Weights of a small image embedding model.
Model: 48-pixel images, arch convnext_v2, norm layernorm_no_bias, patch size [2, 2], widths [48, 96, 192, 384].
Rows from block 2 of a small image embedding model, named by matrix and row number. Rows with one number belong to one neuron. Each number is 50 + 15 x the weight over its row's rms, rounded and kept within 0 to 99. All counts start at 0.
After each neuron's rows are labels from the 100 images, of 14976, where the neuron reaches its highest value: "peak at" is the part of the image that holds the peak. Only what is clearly more common there than usual is listed. The data: photos of plants, animals and fungi (iNaturalist).
# fc1: MLP up (model.blocks.2.mlp.fc1.weight, 144x48), inputs 0-47
# fc2: MLP down (model.blocks.2.mlp.fc2.weight, 48x144, transposed), outputs 0-47

fc1.78:42 41 67 32 82 45 73 06 47 41 60 54 22 15 64 48 62 51 55 28 55 46 48 50 49 64 35 75 65 34 50 68 43 64 45 51 50 42 64 48 59 63 68 55 34 41 57 57
fc2.78:63 41 46 54 53 37 35 36 47 46 70 34 30 77 57 43 51 49 55 49 65 50 60 67 36 46 49 99 59 49 61 61 41 70 50 64 36 72 36 63 44 67 33 26 55 62 64 26
peak at: middle right; top right

fc1.96:48 43 64 32 28 44 79 39 28 37 50 45 51 37 55 52 46 60 60 46 77 59 51 52 43 58 28 43 51 75 52 47 63 70 56 30 51 32 57 33 37 54 69 62 88 51 25 17
fc2.96:29 41 37 71 35 33 55 25 51 43 57 67 66 36 39 40 29 47 38 55 43 58 32 31 42 66 44 53 51 47 44 61 46 65 18 49 52 59 58 67 51 57 50 10 66 84 22 47
peak at: middle right; top right

fc1.33:41 36 44 57 60 73 46 44 49 42 64 78 37 34 59 59 35 21 58 29 62 71 62 63 35 37 53 55 56 74 50 34 55 59 74 56 65 53 38 38 31 25 64 10 65 49 54 60
fc2.33:50 46 41 50 41 69 38 29 43 56 43 40 37 32 62 48 70 58 77 49 48 18 51 66 89 55 52 65 54 71 47 60 49 48 76 72 72 40 60 34 44 42 31 76 53 45 63 74
peak at: top centre

fc1.133:22 47 47 41 53 20 59 52 57 54 72 64 49 51 62 50 42 35 56 49 86 58 73 70 51 53 49 51 28 57 45 49 53 67 49 24 57 46 74 47 02 64 55 39 42 53 30 57
fc2.133:59 75 38 73 27 55 35 48 43 51 46 44 51 40 39 17 57 71 70 76 51 36 50 50 63 51 45 33 56 75 76 68 65 32 44 52 59 31 52 60 42 46 43 80 27 55 31 33
peak at: middle right

fc1.48:36 60 31 59 37 61 49 81 34 70 66 57 59 18 35 44 42 67 52 67 61 44 53 33 19 64 54 54 50 63 48 22 55 64 68 80 53 37 54 32 63 63 47 71 54 57 33 63
fc2.48:50 32 48 39 33 26 60 28 37 35 61 29 09 34 55 32 31 30 57 50 41 31 73 45 60 29 52 40 38 46 42 62 41 49 31 48 45 61 58 61 17 47 48 68 45 57 29 64
peak at: centre

fc1.58:59 58 64 44 47 65 73 35 51 61 53 51 43 60 59 47 54 34 43 33 47 26 54 60 51 40 38 00 62 32 63 67 50 48 49 65 45 48 62 55 46 37 71 59 39 53 49 62
fc2.58:42 50 50 63 54 37 49 37 32 62 68 32 26 42 64 36 51 45 70 35 77 76 55 48 33 37 57 70 82 30 53 62 52 44 54 27 47 41 37 46 32 64 65 65 82 31 66 53
peak at: top left

fc1.12:37 52 46 54 73 30 66 60 56 52 99 49 60 65 52 81 48 51 51 58 40 50 42 35 47 20 71 74 22 40 25 54 38 51 33 60 43 52 51 27 48 53 61 50 42 48 32 52
fc2.12:57 11 34 63 41 51 61 37 40 48 41 12 76 45 72 56 49 47 55 53 51 51 51 54 52 67 52 34 48 50 23 55 61 33 09 49 44 49 55 51 58 32 48 42 67 59 81 67
peak at: top centre

fc1.110:34 35 30 58 64 48 55 61 27 50 57 65 70 62 37 43 73 52 51 54 54 60 51 39 55 67 76 45 62 56 43 58 51 13 35 94 51 69 71 59 56 64 31 42 47 25 58 40
fc2.110:53 49 49 60 54 51 27 19 45 35 57 49 37 67 45 45 50 51 25 34 37 45 51 53 75 51 46 78 50 65 42 62 44 83 51 13 45 26 73 47 66 60 52 56 43 49 18 32
peak at: middle left

fc1.26:39 48 43 48 57 47 33 60 49 63 53 46 54 47 42 46 75 42 99 51 43 49 48 64 34 47 84 49 40 28 72 60 64 46 38 43 31 30 57 44 48 44 77 33 47 52 27 45
fc2.26:52 37 43 30 41 32 38 54 34 61 46 04 49 52 66 53 58 57 50 60 13 47 50 60 37 41 77 36 46 36 34 57 26 42 55 45 43 39 26 41 66 35 46 37 63 71 39 27
peak at: bottom right

fc1.8:72 51 44 63 36 36 27 46 50 50 83 50 44 42 55 32 56 54 50 61 75 38 40 30 33 45 63 54 39 23 32 42 88 55 37 63 37 41 42 55 54 55 71 68 13 57 54 44
fc2.8:59 64 42 37 58 68 38 30 32 54 27 80 64 41 51 49 43 72 43 18 46 41 52 32 42 62 48 58 22 47 69 54 38 76 56 41 58 37 47 40 23 45 43 68 63 18 67 41
peak at: bottom left

fc1.115:65 55 51 54 99 48 24 53 41 60 53 57 59 54 68 37 73 29 47 51 18 71 35 50 51 38 47 14 39 49 53 58 74 46 44 47 58 41 35 50 43 42 63 68 33 57 40 42
fc2.115:64 57 56 65 57 43 45 48 43 25 56 41 58 40 36 46 35 44 42 63 41 59 81 36 49 47 38 74 28 10 60 58 91 40 31 47 33 72 58 50 62 58 54 33 35 54 33 35
peak at: top left

fc1.121:44 79 51 52 41 19 61 47 50 35 45 54 36 41 52 39 49 31 45 56 53 21 85 89 57 64 31 56 44 45 29 39 48 71 41 47 50 33 72 58 57 48 66 44 63 56 44 78
fc2.121:31 29 33 51 33 46 47 40 38 37 54 40 62 51 50 29 27 63 60 56 52 63 39 53 69 22 37 32 54 66 42 54 43 47 51 40 79 06 77 74 75 44 44 50 47 53 57 41
peak at: middle right

fc1.102:60 48 19 52 50 26 45 93 60 54 61 40 50 77 66 47 48 40 48 41 29 51 63 47 45 49 45 26 39 52 54 58 64 18 50 73 51 48 62 53 60 53 31 50 92 50 57 37
fc2.102:63 52 54 50 88 43 52 08 76 44 38 32 25 62 60 38 61 41 22 43 41 40 44 63 48 55 39 64 60 66 70 44 50 69 32 29 57 50 50 38 60 25 42 47 60 37 58 39
peak at: centre

fc1.93:30 55 46 61 69 54 32 48 27 55 59 56 41 58 39 46 44 48 44 38 61 30 46 65 48 69 77 61 83 50 52 52 56 47 64 52 00 40 65 42 70 42 64 43 55 49 43 52
fc2.93:28 66 48 46 46 48 32 44 44 49 71 65 51 37 47 47 76 49 36 53 61 49 33 53 59 72 46 22 37 35 42 65 59 61 42 45 95 19 35 45 48 50 61 38 23 69 27 51
peak at: bottom right

fc1.18:27 30 34 53 30 42 65 62 33 38 43 31 42 38 64 47 42 63 46 41 62 49 47 47 91 37 46 20 45 60 55 60 60 37 50 56 58 49 52 53 58 65 59 58 65 53 55 00
fc2.18:38 35 61 25 59 44 32 20 60 47 51 42 48 36 32 61 34 45 55 54 53 37 44 59 43 34 23 62 44 70 53 29 61 70 60 47 60 64 90 53 48 48 73 44 45 88 50 67
peak at: top right