Weights of a small image embedding model.
Training: muon at rate 0.0085, 40000 steps, batches of 128.
Data: 77898 training examples, 65.7 epochs.
Rows from block 11 of a small image embedding model, named by matrix and row number. Rows with one number belong to one neuron. Each number is 50 + 10 x the weight over its row's rms, rounded and kept within 0 to 99. All counts start at 0.
After each neuron's rows are labels from the 100 images, of 14976, where the neuron reaches its highest value: "top examples" is what is common among them. Only what is clearly more common there than usual is listed. The data: photos of plants, animals and fungi (iNaturalist). In brackets: how many of the 100.
# fc1: MLP up (model.blocks.11.mlp.fc1.weight, 576x192), inputs 128-191
# fc2: MLP down (model.blocks.11.mlp.fc2.weight, 192x576, transposed), outputs 128-191

fc1.470:46 38 59 53 49 38 43 43 44 50 50 48 56 59 52 45 67 35 51 42 43 49 57 52 44 62 38 44 37 30 58 56 66 48 49 44 43 56 29 38 49 64 50 49 55 59 39 52 29 58 34 63 59 64 38 37 64 64 53 56 18 60 46 36
fc2.470:24 53 66 43 46 37 54 54 50 44 56 49 71 50 37 40 62 43 46 41 52 58 54 55 57 31 68 64 49 33 41 47 49 59 69 36 50 42 53 41 55 57 44 28 66 46 73 50 49 45 55 36 54 42 45 42 27 74 63 48 42 54 43 43
top examples: order Lepidoptera (34)

fc1.286:42 36 55 37 45 50 63 57 47 39 37 63 54 55 45 46 68 53 35 60 42 31 46 44 68 66 59 64 36 37 55 52 38 45 32 47 64 64 56 47 32 71 57 63 46 75 59 36 60 54 37 39 69 48 61 51 50 45 47 53 56 61 33 35
fc2.286:48 46 58 63 54 44 50 40 56 46 57 56 51 51 50 49 48 42 48 58 47 56 56 62 45 39 59 39 64 67 57 66 70 44 36 50 43 52 36 37 47 45 45 55 50 50 71 53 48 68 42 48 48 42 68 57 45 31 75 46 56 63 59 46
top examples: order Lepidoptera (38); kingdom Plantae (25); phylum Tracheophyta (25)

fc1.395:49 53 61 40 55 60 67 34 64 47 59 53 34 60 53 43 65 35 46 26 39 57 43 56 44 49 63 40 61 46 61 39 39 38 54 43 52 45 56 33 60 58 57 49 51 47 47 61 62 64 41 54 67 46 45 39 43 51 71 55 53 60 35 40
fc2.395:53 44 67 38 38 46 38 48 50 47 56 76 42 71 55 59 48 50 54 53 57 43 49 42 55 61 27 37 50 51 56 44 65 39 50 48 47 58 49 53 30 58 35 41 56 55 48 45 56 48 50 40 57 48 52 67 39 40 50 50 29 63 48 65
top examples: phylum Arthropoda (71); class Insecta (69); order Lepidoptera (41); family: Nymphalidae (25)

fc1.150:60 51 42 45 63 44 40 61 58 71 62 67 54 50 72 55 44 50 41 53 42 40 45 35 59 56 53 58 43 42 51 34 64 62 62 52 47 35 51 63 52 59 59 54 38 39 50 58 50 38 33 65 39 54 33 52 56 40 54 50 42 44 31 58
fc2.150:57 28 48 51 48 52 42 35 63 54 47 39 41 59 58 53 60 53 61 63 44 47 67 47 52 47 52 39 43 59 58 59 37 62 35 52 54 56 59 52 41 57 43 43 66 19 69 48 61 48 37 53 62 52 46 50 54 63 52 44 49 56 49 45
top examples: order Lepidoptera (32)

fc1.490:57 36 56 49 61 54 48 43 52 57 54 44 44 76 24 39 38 76 51 27 65 50 61 58 54 46 40 59 54 38 48 53 67 43 35 57 53 39 58 60 45 52 53 45 63 46 37 41 53 59 64 53 44 55 76 56 67 58 30 53 47 62 39 41
fc2.490:38 51 53 40 62 47 53 40 44 61 57 81 54 52 36 40 45 45 72 55 62 50 58 48 45 51 50 44 50 42 52 27 44 32 37 35 57 49 39 33 38 53 57 51 51 39 51 61 59 37 50 35 57 62 57 48 49 61 34 45 50 41 42 48
top examples: phylum Arthropoda (63); class Insecta (61); order Lepidoptera (40)

fc1.111:73 40 39 46 55 61 57 57 46 43 56 49 57 56 59 57 50 50 39 48 38 51 62 37 53 58 51 39 44 51 54 52 55 39 68 44 63 54 37 64 47 71 63 39 40 55 36 38 53 53 41 69 52 41 45 64 48 59 67 48 50 44 52 38
fc2.111:46 71 53 49 30 54 49 56 44 50 66 47 71 58 50 47 40 65 50 40 52 37 56 61 20 49 53 49 52 52 70 40 55 50 55 55 52 48 59 54 25 52 54 46 38 58 58 43 48 42 49 42 39 37 44 71 49 50 40 38 65 59 46 56
top examples: phylum Arthropoda (64); class Insecta (62)

fc1.238:36 55 47 55 42 76 53 47 55 48 47 55 40 59 66 35 57 55 41 52 63 53 34 61 38 53 44 67 42 51 57 58 35 54 52 49 55 50 68 51 37 59 63 54 55 46 50 54 53 71 71 59 52 87 43 39 40 30 46 58 47 36 53 45
fc2.238:47 48 43 35 67 66 45 48 15 52 48 39 52 63 35 41 55 65 34 58 73 50 48 56 58 33 54 54 66 59 53 41 38 49 45 41 69 65 52 46 36 53 62 55 36 61 53 59 38 39 49 54 65 47 56 46 48 53 58 40 53 68 45 53
top examples: order Lepidoptera (33)

fc1.312:48 42 59 39 41 57 40 45 26 54 59 47 37 37 63 35 47 53 45 52 78 42 44 48 52 43 56 34 58 73 54 57 27 55 50 61 62 63 52 51 51 53 69 26 45 50 30 32 28 41 34 59 30 57 48 49 66 74 58 50 38 55 53 56
fc2.312:41 59 31 38 39 66 35 40 45 50 33 51 50 54 47 42 72 37 50 59 56 46 49 54 61 55 53 51 45 42 50 38 43 53 49 49 53 45 44 49 33 46 56 38 56 42 56 42 58 45 52 56 47 52 48 48 72 45 62 52 70 53 54 53
top examples: order Lepidoptera (33)

fc1.132:57 42 71 38 55 42 57 64 49 39 51 67 44 53 42 44 54 54 45 60 45 38 46 47 59 53 40 56 52 39 44 35 50 60 58 51 48 33 41 53 50 70 37 58 54 61 46 34 58 72 28 55 38 55 35 51 45 36 54 53 63 49 32 50
fc2.132:30 59 54 68 64 66 47 60 55 47 56 57 38 55 40 69 57 53 42 36 45 30 51 44 69 45 44 39 42 68 64 47 46 57 64 45 56 56 42 60 61 33 46 56 60 40 53 35 52 55 74 42 43 39 57 54 34 55 49 46 52 38 45 44
top examples: order Lepidoptera (35)

fc1.101:34 58 44 41 56 45 51 51 63 37 53 57 56 53 56 35 51 54 42 39 46 52 59 44 61 50 52 43 69 49 65 39 66 50 59 39 43 56 36 30 46 64 66 39 46 44 35 54 41 47 44 47 59 53 64 64 35 63 45 54 56 43 55 50
fc2.101:54 44 47 50 57 42 58 50 57 42 66 34 37 50 35 51 48 66 48 67 50 51 58 58 66 49 49 34 56 58 60 50 36 48 56 40 69 48 56 46 57 44 72 44 54 52 54 50 63 34 52 35 62 60 29 46 47 28 37 48 64 37 36 59
top examples: phylum Arthropoda (65); class Insecta (62); order Lepidoptera (40); family: Nymphalidae (30)