config.yaml
crop_scale_min: 1
horizontal_flip: true
patch_size: [2, 2]
am_softmax_scale: 30
init: "trunc_normal_002"
learning_rate: 0.0085
warmup_steps: 2000
weight_decay: 0.01
Rows from block 2 of a small image embedding model, named by matrix and row number. Rows with one number belong to one neuron. Each number is 128 + 32 x the weight over its row's rms, rounded and kept within 0 to 255. All counts start at 0. Numbers have three digits each.
After each neuron's rows are labels from the 100 images, of 14976, where the neuron reaches its highest value: "responds to" is what is common among them. Only what is clearly more common there than usual is listed. The data: photos of plants, animals and fungi (iNaturalist).
# fc1: MLP up (model.blocks.2.mlp.fc1.weight, 144x48), inputs 0-47
# fc2: MLP down (model.blocks.2.mlp.fc2.weight, 48x144, transposed), outputs 0-47

fc1.54:159174138146101143092132108111113108165117073106101188125125162144137173137091132108127065187105195127096127083145100144137136215092095107122118
fc2.54:177075066119158191107125158083137158150136157189074091137161119184144086150171123142120123156113114074083105154130144158096154140145127116139167
responds to: phylum Chordata; class Aves; order Passeriformes

fc1.4:080095127095101151145153173119186132152103067104132113120177128125126143113144116147154130127094159114105120080138025175129110100140104179187096
fc2.4:177161093083134174104137084112115116232132218163176113163158114150145115148139120114116116127139157181108146151112165100127152115116119126164117
responds to: phylum Chordata; class Aves; order Passeriformes

fc1.38:096130119050061128098101159103128122117097172132191140134174130173144149132095184168106104172119099121072164178070113106132121148116117136105128
fc2.38:150156128200126096149148115120134136094154049104175106118140152093137096193183099130178116086165147139090124136095088117156086166126077131134103
responds to: class Aves; order Anseriformes; family: Anatidae

fc1.69:157070116134132093122147117142155141096138163107125103142140176148148131218143138131134146142090165117123087140104169134024114203130092099131124
fc2.69:234165128093114165108132151170137189119135168074066140143142120103126110125166125068121145129107151089106126117134141174068139136106124102089118
responds to: phylum Arthropoda; class Insecta; order Lepidoptera

fc1.7:151108186143162137126038142149143121087063129112141084124117175093073102076145149162132141114117125185139145144104143169202124135099117123137159
fc2.7:137133153099170125127119142149142159116167060097152132111133084116086088113020103189148088162115126161118092093168155152146163104105109104108110
responds to: order Lepidoptera

fc1.94:129120150033079107137144123122108113084095055139131137120172176129131105147113126092106112151142117117125166199125064076121132176163163151116128
fc2.94:089119105136144138115144140130140146101088099164152110129190096151141133139154082153169169108153202101109116153105053138082142165118046131116175
responds to: class Aves; order Anseriformes; family: Anatidae

fc1.9:132096135061197148130136093109099118092104099107157096112221161095128102140213122101155107160119134137141128098085131125142137140104146082174123
fc2.9:132106151152125097194123088145105120121202140077219137145125180097118177076110117085100080113119138146103127130126157083106150141165117130142091
responds to: class Insecta; phylum Arthropoda

fc1.40:123122149129096136114110092116106179135108155123093108083146168178137090101148104083131143126161172117050142112218141043117131165155138118136132
fc2.40:152177180100114139125112085133108148176067137140154069111129147139080117102076106109119103115130068149163113052188117097141123140089156138157099
responds to: order Passeriformes

fc1.113:103121147042104127133156132140191123129086187100212106134193127168119089106135110105135120145135157145148165159104086116153097108150075114107132
fc2.113:167145091169088133098130083101191071134093166138149104110140096139100105096127121120122093137179187151083163167099087129178144070119090116103142
responds to: order Anseriformes; family: Anatidae

fc1.29:133156084105108044104134162134087159100162147102167083137098144148143139073131111125137157135147142138198138128115145226130165159088117123094129
fc2.29:160116170133186079135147148116088137130069122071146082137121180111102150165128099111159118157154103098101136164158145143181180177197131119140167
responds to: order Passeriformes

fc1.71:077127131125143134138117057140151151124142099121050108128165136050123207140138215130164090157086109122112137093133131127147133128133136142082146
fc2.71:091112159166098103105147154131063144148127161094206128142094138137109086152178113067158099111164125170112135145101134078119105109184117190115097
responds to: phylum Chordata; class Aves; order Passeriformes

fc1.137:162085190140134123105092216242104128109110141108113085120125136111108121087120144134118139100131120109139127139095097099100197133143153137122089
fc2.137:131093177115156090147150140133144129146119125137085224157108129150085112071084100163118088092143096133131077121157128156153098084143072133155071
responds to: phylum Arthropoda; class Insecta

fc1.132:114129127105137144116112131120126116091136117137171132111201121168144119126089141162165111099145131111152123000099121141139116171094119150160102
fc2.132:102099125107133157101107124139153163137126114194173122112148201148080159125132127104070131135129114150131093199102102090103105156128097164056188
responds to: class Aves; order Anseriformes; family: Anatidae

fc1.57:165075196127138115136104083135125138088129151120109036177111170144123107133152115146144174141160130129048148107120188073139088131117137114146122
fc2.57:120088134096108157168122168173126134210116104141160049163140135108136111080087152172132166139167125101102133101135175122212102131129141121117098
responds to: order Passeriformes

fc1.103:218191112119150148145107129093138145122095176093120086145115117171130109123123161119134124084119106073129117095090105066201144154126148130096180
fc2.103:138166238125157171048141131101150100146093105110127120148140121107093167118148158121102134164093125129112099116091156147047090147131146122098139
responds to: order Passeriformes

fc1.80:174028062100138170150083130110115130121140158101122122125110113156178096139128103163058124118155108127159171096136102103176129140129118161140184
fc2.80:191164168149127111059125138131101121121125157086173139086116132143052077126153153085133138152064163065149125150138160149145114172122108147141088
responds to: order Passeriformes

fc1.75:149107071139172096130123132138150131153091121069152156128136112127176161040148193164138145143101105155089173114101142117117132134125117139139224
fc2.75:148147146099147115084108113112130118099104113090147142060120135114080085118092115144091173159101185157137100194164167135125178152141122198188143
responds to: class Aves; order Passeriformes

fc1.5:074112104119150079117148146120131109131122090123107139133129131157146103149139159255143099134115130101143137118112160160119106114095163120136056
fc2.5:084149141142140063104096166102118102130105158198114118160122119178116140116097120134156096147146143144162073181155128058109082148142176104073163
responds to: order Passeriformes

fc1.13:120128182105137212152098119150149037159128150124109083129106080124097122149120077129126119099162122120109201123133122138180180115150147167097139
fc2.13:135149142155129136116139168066125067083130119061155169164140133107107141139115092074135173154167163093158167106104207126116122174175157119136106
responds to: class Insecta; phylum Arthropoda

fc1.25:146117142069049109173135127114155127153094169112131117134156149140125122125124101078104093193138105137076155242116100136127139134141096105107148
fc2.25:104119174151177125129178103141099079101113046167172132100149154151123138159130125105102129112143186154096125169132083092088126149088060128083124
responds to: class Aves; order Anseriformes; family: Anatidae

fc1.35:080148116098116024106098109141152148134198105110113110140149174152154129128110123060154194128105103162112102116128101134163170171154141107149104
fc2.35:107085114128057106107132087080145125123127078096091067194087110119092154120153097085194162119121133119125125133136169151145096163108178172122150
responds to: phylum Arthropoda

fc1.116:118153115126173122162122220180113140089152087123105148129069095102125103132160164187117185114160081133122167169090118123122123169106151082128146
fc2.116:138131093144110121162126152113134141168156161142134173069132102087128152141055153178118101106092149119090132040099188139142194159159105128144138
responds to: phylum Arthropoda; class Insecta

fc1.124:113103109100128104125154154095144125216106140077146107121128052109142210124148166116120117179139135129184094124151143133095135199121159111090126
fc2.124:159127169112123134142166094087103065165097097150126133096135102148093131125167094083165147155084076137145093060125130114183098128176132131130055
responds to: class Aves; order Passeriformes

fc1.27:102089178141129125085095170225142154118095082114154130129126144071130106118144126137131168126124139091114226126141076107138173113140111149127098
fc2.27:066143144166100104122168179191086136167093151131087158116122136127091152103081146140095172121157140091145095106067129194131170126145097116098092
responds to: phylum Arthropoda; class Insecta; order Lepidoptera

fc1.41:127112132194185138120146110107135132118136066158059131129081152088119116137178096067181145091115137133161130042175137152126137163110142118147126
fc2.41:170139118191150131133128135149136176091167078123159111085151181100129104085201094086135111100156111098181104156093086117113095184139097138128106
responds to: phylum Chordata; order Anseriformes; family: Anatidae

fc1.36:116120152117142174130190116126130119162135139094123106124119183157148166160111089092127201107104130000141108143091114119135133121114167144117148
fc2.36:133096118131147161068112168170185111133134157141118083146196093105104158160114140170177164166146154178126152141116108132121053087116127159131184
responds to: phylum Arthropoda; class Insecta

fc1.117:105140082143150180182123109170116108115130178116107131157122148047135111129127115136131081155071153112181177147044116176117094135089133149139133
fc2.117:082141172148131064148140134121117140165114101141138066163109168149119099126141130100140169145204139088125105084122122058180164165138185140168117
responds to: class Aves; order Passeriformes

fc1.83:148095119155214122048100105135152139090126135104156100135172147107128100110103074149121159172132135122160127138056130126138227122127125138117111
fc2.83:133102186168110128170133138091150156143164187145143149146124146114116182104163127120078121086172142132091091113167197188116080119094156177152117
responds to: order Lepidoptera

fc1.52:128127131080147099133164181097176144125117095094094134128149187114184131113129110131136136155152133140134071138126180066059175137151182107069147
fc2.52:143147075137105060147077105104059103164144105085141169131124157098085123142118085097101170157158121117096124102154128133094124162175066116180146
responds to: class Insecta; phylum Arthropoda